config.yaml
model: "multi-label image tagger"
dataset: "photos of plants and fungi (iNaturalist)"
train_examples: 22605
image_size: 32
crop_scale_min: 1
horizontal_flip: true
translate: 0.06
rotation_deg: 10
cutout: 0.4
arch: "efficientnet_v2"
norm: "groupnorm"
activation: "hardswish"
weight_standardization: true
channel_attention: "se"
drop_path: 0.1
depths: [2, 3, 4, 2]
kernel_size: 5
stem: "single"
expansion: 4
widths: [24, 32, 48, 80]
num_labels: 68
init: "small_normal"
residual_init: "none"
optimizer: "muon"
muon_scale: "original"
lr: 0.023
momentum: 0.85
nesterov: true
orthogonalizer: "newton_schulz_5"
adamw_lr_other_params: 0.0024
grad_clip: 1.0
steps: 14800
batch_size: 64
epochs: 41.9
lr_schedule: "cosine"
final_lr_fraction: 0.05
warmup_steps: 1480
weight_decay: 0.004
adamw_weight_decay_other_params: 0
Rows from block 4, named by matrix and row number. Each number is 500 + 50 x the weight over its row's rms, rounded and kept within 0 to 999. All counts start at 0. Numbers have three digits each. After the name is the row's rms in percent of the matrix's.
# convs0: expand 5x5 conv (model.blocks.4.convs.0.weight, 128x32x5x5, standardized in use), inputs 16-19, a 5x5 kernel for each
convs0.35 092:477520428436501412508471490545479511529492574499453481552599448448484510529541489499476485519537558545543491469451460473556474462416458518505475455488600471443464473517434470468406536518528505460505473463458477493523519495497614532412482505575527452484469507464433469499378432520574541368512583623583
convs0.36 111:479516434441540493552525534469566583506469435488506500431439430598576530488442453494503471483498502449427563556519448463555541533553518566547549550495532554559615541547558522560463516459500557503511496552551487618589564543509485527494540554605587492481494590519449508561500464502566528583534517518450
convs0.37 083:445428577559546560526589590528478429405481512435420557613520531572585510483477426404424473502469488476488498443425418512526456417480505478446464507525491501543568463535525469439437494508490551544433508533500510515499416422459599526449502512559500403464516460418419528489461533546486503445449501542413
convs0.38 102:509522520491497529542548555535600585598584574513548544424456576654612531530518494476506530543477451487484533526500508483490515529487463502541505534549404446465475430490505492464499459485471447480487535541487486476482451446470503498487452438422441466521547414418475472482430467484445509467456454533553
convs0.39 127:517470531414478504532562568547531497470560584443424398497515494446484568570509476458518549506499498538551518507495468526516500485472528548523491480517495477493534574521515505526534400375440463476422381427453499504490481459496573581577596585573524538476442526496508484418447398439603470503477524570536
convs0.40 097:371506404421585414529450499559481506488439451516511519480504511502563540544437442571538515438445540485459530515576532495524501553508498535476537521529592459533554536540453519466429509490569472469469472564475494492510513442466490544503532512496477481575576523458457471530509492462431489542529441448509
convs0.41 092:460430451551508489504482471495440508443445470591562540510466562453500459382507458543486614595521467493525618520484465483482535496463447432530582433442472499459537462545478492538524552477457522476529485501489394508429512515533483495491535565502517498523531453526479574515519599469554460526495400456491
convs0.42 085:512510416401490577597530416436496511531522409492521603544575491497536459562543541598565488529495538520497543592610549544602621587493494455540477431476614484532534530513575557568566527515548578544514482512505522517482519502434537499510486529543496512398559498400461478457523554573509540498499581578558
convs0.43 087:552518606577508406445514530445391505536488442371492472444457492534475537526425514628616519567550565513461535534529475424468502510554468494447496534474469533520492487503591530548582518588547475452561528537491477580543538557496507474500471503500481500484532487582537517486387493507475508424461570540594
convs0.44 077:518524524546529486498479524480569536493514414572458471560423530386396443456550563564466384561506435447498521536512461525488493563483496460558543419475607545550492438549489514517479494500500537524498425532517474505448512439498433432404509563466473496594640483445535475516544491456456466548519503497504
convs0.45 085:683543505525499575446410530502591449423478445492451514433458520501501456441449475503445467480450544497493587558546481542550525516499560548550601613577535495550511529435453516525483429492588552476463519524477453476527521507452469574538562584469575428490492482527505548563497517578596549531551597561464
convs0.46 098:390451399383496464438432463455475453540555496512508554543494504454496558498523521547562553559506451438473581505517479495535514498435479455447459492504524520452498522517447454502538478459527508532517477454405408447419443446434529531533512444479423478480441489451488471476488415409422510480412358456513
convs0.47 125:459481504498530452462448510540453466541502515388493542437436397546532418459624558493460483567513486462501586543515488528488462476471452540502496471458631571505531567642530421489526563522456461506529547509482451571559526532557596577515472503573489481499499526539483513517440461479488459538556518530503
convs0.48 096:559576468533490483505513494540424435466498558569532493531536539478512519526513577529548588536503471548527488508515563574489502497562432549486520448497502463583502488548504524514516510548554533456526489483497518567491539566537497606484477457423521459450436461525476444448477544511504525475526494515467
convs0.49 091:565459493498530463444434418399476527548451418541610564525421569590574555476495475462566554377403475578533442454506565535467438445499464485457468496473482445412520511467459499542517479513566571530553560581583501549536526514483486517446529552465467469537505535520517574525586571553625606522536535583494
convs0.50 096:280440489450519366448441432473469544433420509509585433503564512572530454550459422389467425562576493512511519583494541603550520497465559500453508512521619582464438444622545461520428509546479504512541567522544561556530457485527524634564432433520539611611450527470559634563569519532564566569508373383452
convs0.51 099:517469481530439547471530512407606469548581453527338550567423576414542518527577483458434469538444455447429490472459460524480531496473560505459424453472423498484525500454507530515502509493518477508532564557515476527525551508487438569520516533425565465472499464542635465439513530522322410492543587367311
convs0.52 090:498451455474426461480538506477483533586590508539475526539469614552478469463499483496524570473440450508570509474471485528461457468435492505490466425485468437438426454506484505462512505545530463447508543523446453481449443459479523519503445457529542476452507486544519435407552575603488434452508503449465
convs0.53 100:582570490575576566478345440483575532502559458512544543566462518434402518501506482498523506531531517456470533568537439421454527529451409515573476474497584477487513506580470498569585472541533454461553575587506500490524548526496592517449504493472494529462496538464577462475610537532452526507501525534458
convs0.54 106:491557591506533437430500513558422438431417504498481425435537577574500451437506496455435466530511507442439592526563517491584482445500498506494501495476495512461487505475498538573533448515580494434441494491466479418472483525551479554566555453439537506522498545467366515643539509500524612561497536534601
convs0.55 095:524493597494551508555488494529489547515495436467456471363460478529481437537475515517578501539496432519481511478550609558460464553433417470421510471435516518459467532507556482461499560654479496450412494540639541526544518463523583509490463507444434551434484434509569542498459463446489434480550471522533
convs0.56 094:433464452381407550534448481582514547417498498537543487505427594586498524457515469453476433480535568581526442567504544458471581543530478468491505474426491605498441427539563501504467550541505502401481466464484571411433473502552538535479501557533429419499504475408439450435541447459473563564452489502580
convs0.57 106:536550343334430512548387385506546479453483609509402501581590504464537533479522482525535489503496558507486474518508427460530523485477560477503479480499493422411499539511500515600645481479527576586476508596597545543585584576547402373363375448454395410447497423424541567551429510593553512481522526530588
convs0.58 089:438523584544454392362361470491465448457573493588492523580514606507551489498505520539556558502589518466503561576514443513484513468413500386503545482544515507523524527497411467456473539515487473441504563575523499482520555600591546463378451445538473413570523479456461525577486514528552521542504460435495
convs0.59 093:448522529593615542487537584586448447523554514501539583550575494450398471545474494467467480440497469421425445494449438466477469508491424520507509484427497482415385366565471416436371463446476476463510499472465484569474415474488629547559434472573537532476456488486480501516523523474505569575531505527508
convs0.60 097:468478496553579461502554513487419414497517457520531554563507482465512501454424526524463470567589551421450530521461463578450471440456479510567529541512489467528580516526580548478504517473498538538544571502411475471493497440451514462492549541486457514622567522531577543497439539545519506449508543517532
convs0.61 084:573541524457458545476461462477526390343449489501449430440514449451392476508389427420447496451471491507487547539487502521516492473454451473474481466518511444418464495474458454448451498472499483496527555509503541493408448544483470498463461430486498449499502485550583517545546486508494543658542498544605
convs0.62 101:568508444468481625587489454533552521492474537505509539464436584573488443534447509565561574480501528521515507479443453434503480493513500486486487443456511447425433463510477491512502454498532515540463536479487499412394399437405427412428488444493514518560528482488509588542433489536534490478445489512478
convs0.63 108:472468481515504461488407505453523413427437480519510463476452549561479543424557528601490476540473512512508470457498470467456505562558552445500553492444550480570515432473523544491519538546488463574507473469523502497487515531502496508444460460527494432529417488420534626539542495492621544507553432522484
convs0.64 102:435478547548448430472545577448461450517572513441510530565493436479533554556500471512570580523481490504506539487479405457499445456406504490474499440490475494472467501584551529469526544485482416484478517479415428435489516499482509371373481547518407395475569568501395444539574485404417518593546427435478
convs0.65 096:443476500520560498474473498463517478454666594527414364514510496471575507443501492484477503541515489494485520451451467476439508482437449420520456421399422440468529539549488560592590568518501536531534502511504476531462440440447479499430497570547591531516544528417565538518466463590574540441444486436442
convs0.66 107:454467449513456469553439441531500624532365544509682520402561502616490515582540482502565545492426501566556517484528499524498517562461455476453491486430487546515453485518548474505554572576454442476586592522487489541569544537495576566515496464515501448453454520523413428509533501393420541529479495554512
convs0.67 114:594547537527523599562528528535473527537546516473515526536563532491473483516472457513519507523519520470523508470489440498498493468469516457482523498472440433433465489474404405472509528522478505516521524539525548516512502507569518548510477503545542528504460546471437441422569500479532534505463529612659
convs0.68 103:441466413522534507476536447445454479537523517464371515586540530525507387488498448529483507489453523460417437484504483454506504499483518475512481439468462483544511514508520493520461443489506538501429526556467547448520448546540627526479507510592531391442560487425513552587403439529526521477448501546598
convs0.69 102:524458476427451470460543562496564504536507529420492550429477464489509493459500523483461449522552440537539537545438441428509408439456385578494537462443483513509509473535563559502580526505518534450450457537514535501453489454540454594570479476529520500430485558534480468439469435493480452470461388462577
convs0.70 105:607579552464468514531481414419459587587482462436466528499527407389417554580504457474483444502495510533484506484491503510487538481448509505461408409464486505452410435503474434448514545501454453507501470396429530446451518505474616561519500540566549515486532554559546512467467480409435430497537524541474
convs0.71 102:424406478505456480536597558598519505543561557554552577554550508499473463520449421455484505440429439482560532535525555568530496529531549479414422478527496495473488525556511422404443514512440446423377455487527479513468522568512591561510425470550566473476510469513454444468553574498528547519515454561552
convs0.72 120:581494450450562547502514440517442455385404492473467503482505505576608494561477490485481495577549551502500579500491511542507463470542524501479472518456494464508485401534503502435448498446506544481552494547507422464440482476481544592549463424512479402430450516471384542623550556565567607547661522433434
convs0.73 102:454479445445511467454418485568468546521508510473504560562553587530501565526569541525488434509480513506467531447480453473531500499463522549535502472560491437433480495480475531581558513544547569498449488452441491586572481484565562561498526522503446479527564546456415433519539572471356405493546483347331
convs0.74 094:475583491489512500590487515548425447390483570528504553585587482484510489484589498496470467567501543544521539476490458451517480497518495499518572568519475432464478482536466509468454540450457396422507477499423424436441475501419508506504525517530507354488625529524524600538485473508501452540572520486430
convs0.75 113:482506478500526512427451492589476448473552567461460559584497492514550523487552525550483488517564541474497555554514465474526441473486452501418476455436579548534576614498462554595514543526633624503493524618564455511498507507487518515647666609411428477573505520522513576466487467430505444476547511569553
convs0.76 107:555535540563556496515528515442360488548437452463507508480581554532488503581492489535477533452496506526562514482558488494572498484460429502528535450484491506430483508523553459464439570570523484583521534506432439443448511505485533454478497487457452375444390559530409470503464482506535511474431527532487
convs0.77 085:541556577530521541567558534552502514528549543549505533492451541491515524441475480507490487552517477472473513470440448449518475506512490450477488450425535488466498483534534501526495521534525552514527529501462479566493458480558501507529539512436451488543539493536482517552532519547615584601549601616614
convs0.78 098:527580525490447527470526481471466488572477475460562585466523453473451498652479467463490484502524513520512505479458488487466460517535478467496561504440567452400450537494398421490490445467518510526479525503448446533527521532511509496492513564533463486545552520492509459520565505464434408648532480432369
convs0.79 131:482556518518562464522488462527468535568441474497465387457480498367477514520464490492558621479532522510534523526484499519506532490542492424430350440501540534469502366504496414497482523484478504526417407466541464329393446520464614496477541539457417461494515503499523525513499554564497517600552503454515
convs0.80 118:567451461490498586480478561503651552412458515523498450471489572476519495482542547540518547496535461462538556578468483530482564458470512474524478488537488487500515492466439481466492517435485492532493369492528514447439496485410498469482491491525527526466460576635541479451520550560565484515517540535515
convs0.81 104:527517533514513527476460474384485431446458439533525539551498538578505504530495505512530523501534486484494574549445471524557485458464466530472506517510582552512546504461515530494514426507506513574452512505466485507509525567604509547530601608519506577573566473486586562440466475551571525622651600614598
convs0.82 086:528605516544630546645517466487527457475468376507537550599466475452489498465564450417489455503429486460439478424464488474521412420519544470500453456470498521490496525486544504569517388475468415386529497571549561480532484482482509514489497466487462521547598481568482476533513532476461529472482422438458
convs0.83 106:492448423543471516388485573441459352488462533590441461453531526437464514548499494492448506555494527463530533555547561560553578578578482528577554472430499487543496517433420511461479479454458543549486479507564574456429466472513486522584599517469539482499495406484457527503457502495543442600488505516446
convs0.84 090:634570532455463564513513402538601479510522568448485548514424431510555479375510445482505485475418439477497460486464488503460471427428440443464443432449452565535529556550593523568623534516541520486417524581499460491623596543496488475552539535546613577557590569527513517525615559522506435606518473446433
convs0.85 084:432448461429414428501471450454551519542545505520482555501482421463496443456478526525548534443514423480533501502431463472478468376378451495487437468510489474439468465502493468520494529524502488484515558523498490496513515587563517507465479515447453420487496505536556579512442437511548528365405408432556
convs0.86 091:566577443529517651575608552576624521500530488501444448432497619537440413433495496496537526493493466510555502496455520522489546518465476496512478467465568556468491491509463499536434456378470458513408429418430446461530492485437499510498524519522478487444355571463423487470480488482532532445418519590584
convs0.87 089:483599504550556478478465462421467472520498457567529523526518539493412530511544498536405475491538471444522516447477541537543511523507394427410476431421505489441467426504427521519513506538560518495523556485527549462451494512465520531577562501534481533495505597511490566474516517551551560414435417465545
convs0.88 111:483497471507509477505541542480546524507506508552558404447448565621510537572477539498513452514582484467469469559465455418533548513496498523559552581549453468462485469502507431424428551566499448472547448369384441532531495514515382352370541552465470563488427537537561448413562537442469548499452433478532
convs0.89 094:486497511493406461541638576489453535604607535493480545581500497537589520484498521512530596487479490498554526496497507516541467449485509467461469483486528516551542496494492490475508485454458551563445442538529521458529513484483512476519526552535500474569553543514462530455516480497493486498477517509498
convs0.90 092:575546445525539508554523471532488488545534536438351426486510578494490540480509482443480494537448450441447404357399399455541533572545484479491434416420529522501503496525574479500511549560475547518447512410451494506537531532540613549495477428600510485553505517515460481452479459419473453459428386433467
convs0.91 085:495472535496510633566515478546521531463405402490491507435449535502580544373519477512550516467400440535472537459433436484524497496495524494473427363510484460466485479507525542519542481490458484579486459446456525458493518538546552489421312399602574470463526512474448466538472513489550551455417447509519
convs0.92 094:488454458422474657561547579596524442411498546578488503474453585560558530599594565558548505460462466471447470483512526498506532434522502465554484497514458476450430523430490535544469439467500514489447469529543500464433431479564597562482369425572425424484482502473536480466447438540469513422454542503522
convs0.93 093:581518529472545630545478409488553524483410546524543490459510473468463362444509513495472546515509517503553466473491529496418496484489439408474461470488432464478541553450434539472399501534543505496382467486456429472476478485476491578516497484413468547594611471453507583517580489472492481522488520476522
convs0.94 101:438492504530453520567587567429542582524399357468480537433421395405523504496549553550538516500490504525520450464491472473508502504467503562511516564564557533543535497597561536520472560579467465537485502454479501423454510499495419446534612576483501599632624470541596516569485500508442535463474445457484