A small multi-label image tagger, trained from scratch: 14800 steps.
Rows from block 6 of a small multi-label image tagger, named by matrix and row number. Rows with one number belong to one channel. Each number is 128 + 32 x the weight over its row's rms, rounded and kept within 0 to 255. All counts start at 0. Numbers have three digits each. After the name is the row's rms in percent of the matrix's.
Before each channel's rows are labels from the 100 images, of 14976, where the channel reaches its highest value: "strongest on" is what is common among them. Only what is clearly more common there than usual is listed. The data: photos of plants and fungi (iNaturalist). In brackets: how many of the 100.
# convs0: expand pointwise conv (model.blocks.6.convs.0.weight, 192x48x1x1, standardized in use), inputs 0-47
# convs1: depthwise 5x5 conv (model.blocks.6.convs.1.weight, 192x1x5x5, trained with AdamW), a 5x5 kernel
# convs2: project pointwise conv (model.blocks.6.convs.2.weight, 48x192x1x1, standardized in use, transposed), outputs 0-47

strongest on: order Asterales (34); family: Asteraceae (34)
convs0.67 088:115092151119173161132085180150079077180131181130156172147086095145160076155076106103137148163099146156103122146142115142118176101170079095113117
convs1.67 083:130129093148199128171130176172124159086144136111149154122099150201137120168
convs2.67 066:153091148118110161143064100071113135185062173030154121132145097140144118150105115127095177112087122116122118152104156120148104123098164171117099

strongest on: order Asterales (33); family: Asteraceae (31)
convs0.137 034:127098109131118100095134149115082141200109092171112132122169095152141121156096159144133119165114077192093135141107183073179173096148090139071141
convs1.137 074:144155142152175134119120099135117131109096218103102130103100072086090113090
convs2.137 030:153111084163125122137080134144150164110172133129194188111169122124211106147141141149082162088117152139148116106072157091107114165127172114138069

strongest on: class Liliopsida (25)
convs0.55 092:150102103129130158080144168171137165121143171112043118151151132074181112109146140116069151119138101145084178163132164161108123133161146082080089
convs1.55 110:086112149117117149166141124102088127107084070131184156112099136120063073106
convs2.55 113:145132152113190075177122068132126119125117106142162112179094097184140078159100139123138072116093147174155099158127165097106182076091156148129108

strongest on: kingdom Fungi (40); phylum Basidiomycota (36); class Agaricomycetes (36)
convs0.118 077:176123129104126071120095183128102117093128208108127146110091147108147190126154125168068095101114176140076104144196133124137113108123126174089117
convs1.118 101:138133109108158121098160189183086138176181168102081079106132148122120112123
convs2.118 068:223138143154112088136115169146109091099151166106105143101114148081156154174163165070123081134139125186149145169142126162086123110151158136179107

strongest on: class Liliopsida (40)
convs0.103 095:163135086097095142134128127099109168217172085121098098121081098076129161109097116082111121118162126123123182078143151155145151151172164098179142
convs1.103 113:132139132128071163094114096062104086118153116156142151165161147145172165185
convs2.103 093:106085103113134105165084080089165160166145136159059106098166148163148141114077161061102121145133141126061155122121149137162131168094147068110138

strongest on: class Liliopsida (27)
convs0.9 082:106148134097122162087132178179120107132131146134130130095107190150181126123135097135086060133132186103135132066145084102122158186135114089173071
convs1.9 091:115096187153127108149150186164136158141105044142140153122100155170128126092
convs2.9 068:123125155092173102136125090116183151190123091132114097170146136066113101123157128141077098111160148125093105171179116067112089158152088161110184

strongest on: order Asterales (32); family: Asteraceae (32)
convs0.68 141:110152121139128053141136120123129111076076080093106156181135150191157114126158139170133065144128144131198148105087121152139199111093148117106110
convs1.68 117:132145119072099142110085098074172082082082105156084095098126141126109106104
convs2.68 135:074101124142085212122140182127131157109117163098093167118103138179125117139104132095135117149117067154114136152142111118110103239134142157154115

strongest on: kingdom Fungi (31); phylum Basidiomycota (29); class Agaricomycetes (29)
convs0.101 074:187173112120087098116074165172110122130134149155115074158136127151089124186154146114164079087121123102103074134129126166170109114070146095187144
convs1.101 094:183145157157152170105101097106165107092094074146140144134116178148181134170
convs2.101 095:070141094135101151076156085111136116150137083098134103126090162137184120191099136194152144099157127167110149132078100192175133123069126119110134

strongest on: order Caryophyllales (28); family: Cactaceae (25)
convs0.124 156:122069135164154049169159082103141120204176175069130128142155109128138134139109143099155123131083163156146120139086076107084141125158153133095119
convs1.124 108:134153107133164142145116102114132119086083136119180147154148061071061098147
convs2.124 145:107171159192135144091145137176122119133120160138203162161191169137095080067133149073141088125105150143090112148171115176127116140116128090112150

strongest on: class Liliopsida (26)
convs0.46 136:161158144127159184153107086140134136084114130050081134177110083154092188099137145116126110073126154170146159114108091139129197097150143121085138
convs1.46 090:190163123152155138168123104094148127088060098168118093136159117171145150168
convs2.46 132:096093139095126188125170134115204100055101113119134125128114130196121166069147166144103074149116125151155137147119138082143113139130116121174193

strongest on: class Polypodiopsida (25)
convs0.129 093:122110134077158146092153129151109173101143187175072134132167135096136125179111098167156076120115066168132091099176168100120127088141093182112119
convs1.129 083:165124148113132146170120126171145190092159198133133149165178111126150150181
convs2.129 081:098103125082158157134126141129084116055088139188065147125110120153125112145205144165180112127149109170057132171128084134168113105142129128111118

strongest on: class Polypodiopsida (29); order Polypodiales (26)
convs0.80 115:188104146069103121111161161130134118085157138147094088096140072123119131164142126148193082143124104089109105100127177206153101177124141161108092
convs1.80 073:101138148117109125158200213175115134159173152111122132110105095095102120106
convs2.80 105:148154155136098177096158124203124130098158094197096150164138124135108115174162146139146108099136110066114063161184150128091084164110101146123155

strongest on: order Caryophyllales (34); family: Cactaceae (31)
convs0.141 109:152114136083067089141156128177093148140112178153151109190059166161108106156083174154170143137116093162104139101130127138096142084128126146147064
convs1.141 101:080098085118166093082124139180093125093124133132148122166178132185106154166
convs2.141 105:134122106186076167148158096136110172108075134158182092121103146163198118099101124126137132067109155153118121103111162163106154152128087142165056

strongest on: order Asterales (54); family: Asteraceae (54)
convs0.13 078:147123125143081156119094044110117129173133094120086165150113083141132114107109091181197117168161186183134141139146105152141120142133057098132123
convs1.13 094:108079077130144082121135137067149064136139146153162122180182142128113109100
convs2.13 061:109122129107083180125072102076074088130113129112125098069151095098179096151107104120165164117093089183101128123156158161147129129058108140087143

strongest on: order Caryophyllales (58); family: Cactaceae (58); text has "cactus" (36)
convs0.114 048:140156099062084172152091105110201059122137141091142156100117152104139106123136155150123092117114177144136096130143165084101118136192145156068159
convs1.114 091:124161181137138180166148157161164156157174160111057126119106079102124130125
convs2.114 044:174131117159134137197151130107134103136162135104094112078108135147132081155116184098131068152168151124084113143092109067146183153073179170132133

strongest on: phylum Basidiomycota (47); class Agaricomycetes (47); order Polyporales (44)
convs0.128 116:135099133055071130131113127155155133123146157117143101142106159084107155151106133109158081140136173075135121158224095093131075115145129146197147
convs1.128 103:139105123150127097092060111179158070097166160149101091125175152115120134166
convs2.128 104:149111102122118094074165186125086136110167133113159090128102078148094122180133161147143095146147159170131124104141122135088191159120153168067055

strongest on: kingdom Fungi (27)
convs0.52 123:125147179156115190165119131115204092117150122141097179126153133101115111055064116171119140101111068155125159184109118148131102131105098146099094
convs1.52 106:076129114120083121134138094079120123135116108077093100111140089105118103036
convs2.52 130:122144115132180116140179118217074142176118107138101159135128146133162101109146101108133113131064103121183092143042136117129155100119157140117185

strongest on: kingdom Fungi (42); phylum Basidiomycota (40); class Agaricomycetes (40); order: Polyporales (32)
convs0.123 079:100114162163109136111152134170118132133137104091167121144068122148101155161123165122013164115117123093126132152214118079119130100124161137171144
convs1.123 103:145091090126127145113174105143098135114063180115161141117118159189193129107
convs2.123 086:118131173143107177109160137179094097159147165216123118141102129135099136163128102091120165151217137122117096152143143112123163137068131159149070

strongest on: order Asterales (33); family: Asteraceae (33)
convs0.0 070:138103131117127175156115147131097164149083160138166091146166131124141137152054100141211091148093117087089131102180107129119128082145112112211116
convs1.0 093:114148179150078139166141135080105167125146064131132163152061092143159136138
convs2.0 060:150126170116138152140105142089181109192154118180159132131154180144124047093066124130115138129137156075132104172089087109170118181117109159101125

strongest on: class Liliopsida (35)
convs0.43 119:119092101086175147116141087123123132141166067180062162114161043158150145133127118124121118131145125119140116140146130145122167082114204136072176
convs1.43 079:163182167130102094118156162144184120114120097169150121117155193110122169174
convs2.43 117:174140113109137126118159124109169123120120160234109120099124164179162147127135130105186118113147139108206170173112088141140123088096160117072133

strongest on: class Liliopsida (29)
convs0.100 115:145144079082082180097121078148141142133151098145109182113132120155130202101116107121118093073111170168118119147104139120075180108113149149150202
convs1.100 077:161127110101138101151159113092137083137192111110091076142194148127097104174
convs2.100 152:052102134104047130119167091130158127188129121185157130112080158136117162136117136117158097134127090187171112153119144139098113119117130130108212

strongest on: order Caryophyllales (25)
convs0.134 105:065152109117149152176102065135066082100165111123116135138115142120085145084116181138148102105206140154133170131142074167177139122132101127170124
convs1.134 096:123112133094129134159124106086101111075061135122071082083128135080088141160
convs2.134 107:057162140149143130107112170107184168205148127078129156118143093174117109123155147162132104214084120113114150139140114154100120116180145111166099

strongest on: class Liliopsida (29)
convs0.168 091:171157133155109128106101112088124179158096091111083143142129100165166160132042112115098167104148138110157180099111181161106129105135150089160060
convs1.168 071:151128112134127156148170103207153123140159193137083105115170127130124111193
convs2.168 100:101124118095201138127130096123120144188081134170122140172159122109100175130142147136091122152122177040138130104099147209100110116176142121162133

strongest on: class: Liliopsida (34); order Asparagales (29); family: Asparagaceae (29)
convs0.86 147:109087179118120113110131099120127177171114125093065140138203160145122085179088155172118130142148079086139133099164137187087111091105142172146111
convs1.86 072:134083115116139124131158139180135169158187170099123086133131083084172174157
convs2.86 150:075111135110143131083135130120131130088141179174134117154196118049164113089136137123130142115094128039110104062163150140123111106189121113143140

strongest on: order Lamiales (25)
convs0.71 111:116138198097182146132150096162128103116118185085126097163117144136132058105141056113151152117155134108183127114112153112161169109076103079135169
convs1.71 098:153112151144161122168115166185128121139157156143137077108147178179133053117
convs2.71 121:082085155090139165178120076157114153132118181060143105138152134148101116080186114110069130072118088149151114133180145117134109074104150143122153

strongest on: class Liliopsida (32)
convs0.180 070:112116084143108102108187175137130165151168068112086121147175089104138120069103084127085067131134140134183079139146166118125162136130186138125163
convs1.180 090:096061094150133124095066126131097087106122132122170164144088115174162167112
convs2.180 070:185148139126103111149161209115126148121110113144078142153160172123137101115104106095093131160223150136117135123187197093155131137135168114094124

strongest on: kingdom Fungi (33); class Agaricomycetes (26); phylum Basidiomycota (26)
convs0.173 117:188073159168149140168105171122107121139127174155154135123109156084086109151159119067114126149099099035157112178150106140122121108093097147169115
convs1.173 114:111134133125141086108132143157046097104142171075100094136178160109138122182
convs2.173 116:208113135118159087125141122118093115099075118132202144147113126150125088153138084165129082139175056111086202106113096135102120113135122124083131

strongest on: class Liliopsida (26)
convs0.135 115:154135151124131116111109174064138137137142055140091116138109082144097131139098139155156082161092198198191135120163101109138120107125134097077175
convs1.135 085:142109171137124151102133168084143133089157135105103148168155122100183151214
convs2.135 107:071159127163138104124122127085147088143090076122068128121130151151044134158054122103142134134140118144137109086096164100124177064092106110095143

strongest on: order Caryophyllales (70); family: Cactaceae (70); text has "cactus" (40)
convs0.108 132:121147131157160172109119108111160138157082074112079083126123137157158109133096105106091164107108163119207107132108149143213163068106143101165113
convs1.108 071:146125135119149107151142059145076089105148149149116183160166115177176150168
convs2.108 142:066151105118110127112135096142086119182099088154116112115064154154134110159158095119089147095119187072167106070110133143188093092154131093111100

strongest on: order Caryophyllales (39); family: Cactaceae (37); text has "cactus" (25)
convs0.112 100:127145124139151095144121169123139100091191108094056139106105121150135148154083136145140098134157104107111181167074127180166176114084166152052121
convs1.112 134:127115104107099114099089089088119086094113088086087091098097127081099073106
convs2.112 104:152146124131148150139162137215094130170132099131117123110117158144117127153173082067108155167103159083088110142046139065147148116118112177156107

strongest on: order Asterales (35); family: Asteraceae (35)
convs0.87 106:134104131141139083129118128173125085152146139127146169107065085081163169110138162155133146086142134176097114212106149133117136083161110123043158
convs1.87 136:120127128130144110093145165112092136145127077083073045106101091088157131154
convs2.87 125:100108114115131103130092174131086091116137131046144137123129095147162133228153136127140162122125146162075105144171211153152139110122135089164138

strongest on: order Asterales (42); family: Asteraceae (42)
convs0.51 084:097068112109119119131096152146082118125130128065127105120174126098129098150179153134131083113138174177158167162120080204149183076139118126083148
convs1.51 118:130114155106120134165157062071086098065125157145131103137159106120071117099
convs2.51 099:076154126158108153182137102097152122147094134145136122179139105159114098083119098097087145175088076131094131117100152163125075124084044099165094

strongest on: class Polypodiopsida (26); text has "fern" (25)
convs0.93 124:094144134099098171084135145146093133130114123141144187119138066157098191068123115128181148089138129151122088061128143115086124184147132128194162
convs1.93 110:139173144082073133144174083115063087131125108108097155169153116108127171142
convs2.93 100:131125103149107098121097149166219167100164161089098114077172132090132070135107123119123123098098149116127132089117171195124156074121135157096174

strongest on: kingdom Fungi (26)
convs0.49 069:087109117131079093173127135141135108107151185101129110146119184191096120096163097125167096187187159118136161068132149114077090158138111120083145
convs1.49 100:108111141127144159166148153098156188122091085137175113109074166111157134193
convs2.49 063:147156157092087152097118122083165131164138144129124155079083103148113189150148153051158128141119142070147153115168136065125109174192129135169134

strongest on: phylum Basidiomycota (30); class Agaricomycetes (30); order Polyporales (29)
convs0.92 107:149117087139067127131114138143109157134070082163126088146141161211137148089170109153118084150146159145082130168106115140144169167130136042134127
convs1.92 085:143182088144147134140118116120148097067121115158089089142161121138118153219
convs2.92 097:075136095193120119087140107087098098108161115085065112111079130143164132139079119145143119075087144143135153120044135162146126083115177123114101

strongest on: order Pinales (29); class Pinopsida (29); family: Pinaceae (26)
convs0.120 097:082142118146072146121124091105159089114133054169186152104137157151165182180127099068133100160125119125137137161146153139094100171107126106178080
convs1.120 100:141148148098155140177177118168123161088066116125142148087085125144117063101
convs2.120 091:099126109157178132090082152068126199144131147140167098126183111114098165146111140160091126177170070138099113101127059164140112164091104152133121

strongest on: order Rosales (25)
convs0.159 101:066191148127142049147120141120102155105197104143137146120154145136138107093147175150146059168097080143169143100121113112103153072151137102099135
convs1.159 073:159182113160133099148132144166071144189191121090125110127128091179130116111
convs2.159 082:087144147056156067121186135139159171109118140141130095161216157147128198131142114122155125111089103144169159148124106117156147106066149141135146

strongest on: class Liliopsida (25)
convs0.17 070:048190173141073126148123137100127146104143150159127159095148120160100100146082179149185099115104163069127124095135131107161136159076153092103103
convs1.17 118:172139121099091160144148092112178150141073056159151118147117151136118098072
convs2.17 071:162123121136150177132129164127159092156090079147067134172155168173049103116153130094112139072142130114117091176173145190145121173150144152124120

strongest on: order Caryophyllales (28); family: Cactaceae (25)
convs0.94 060:145164133122113096144136165122173178132084104053156118122087103122134117170123105188169104122198145138131053154165139092114139113068099095125127
convs1.94 083:127161181126104118160116122062119161172147200103176126144114083110095135127
convs2.94 047:178162099067162080121109143118137106144110126189152120092132136115121123153081143154070107167150179158145082088068171189169119144108115112107121

strongest on: order Asterales (33); family: Asteraceae (33)
convs0.164 087:067079135188092109114119136134091128141135154162115138102188106099168156160101112080135165146131117194150107171175112160088116109117080168075125
convs1.164 099:141122105128171125159095098151096145127084111087141154146157085073057149173
convs2.164 106:126125135147172179145134142105138130149108075084197157196090137127178107091131156139135185129136099130152113170177087168098134176130081131177130

strongest on: class Liliopsida (25)
convs0.125 068:117136087120097139093119138090166110160128088114132188156114212128124133106114087144102108112195187133147097150152123064102194098158147101126152
convs1.125 075:146117115161157081150087134224123113170077131161103099130145138098138099124
convs2.125 041:170175055142085118091120137135064117166142129136126078120123168113106156131141152157158106145127158146078101175098074080133136129058132153112076

strongest on: class Liliopsida (28)
convs0.59 046:104075159123135104150118195097121099095141073135135101133123099115157174099109143141129078115142096109181210138201119064176127132122121123107129
convs1.59 091:192116111109113150144135111165155116161174158135086150165194136118159144189
convs2.59 040:128116179130091139156140162045146121152163112186116176153128093117123183142078104083107106072162148146162163142138143068151138161134090147105151

strongest on: order Asterales (29); family: Asteraceae (29)
convs0.29 097:112127187167137142102120092106095158093172107109182091154097155176080172077129147174140165090115130134114106093173152151167140123075087112082124
convs1.29 102:128102115078097159142076122172118092074077103129100118097110121097069092116
convs2.29 109:177115169080131128146101152162120142133149168060159158108172106131168089162114163149122138177098180117088107179118121097123113172117168101177072

strongest on: order Asterales (46); family: Asteraceae (46)
convs0.35 093:119156140139070111124159082110108124153139135135144138207201134091133156140104148114160122203121146150129111157117142091084099084141064091158077
convs1.35 069:152112111125160124152179119096090179110120151143150148154166143093066181075
convs2.35 087:119135122136118131086081145107113140172108111123143075162183137121165119110111125105197174200137138178080115130177117195125181181130110154122147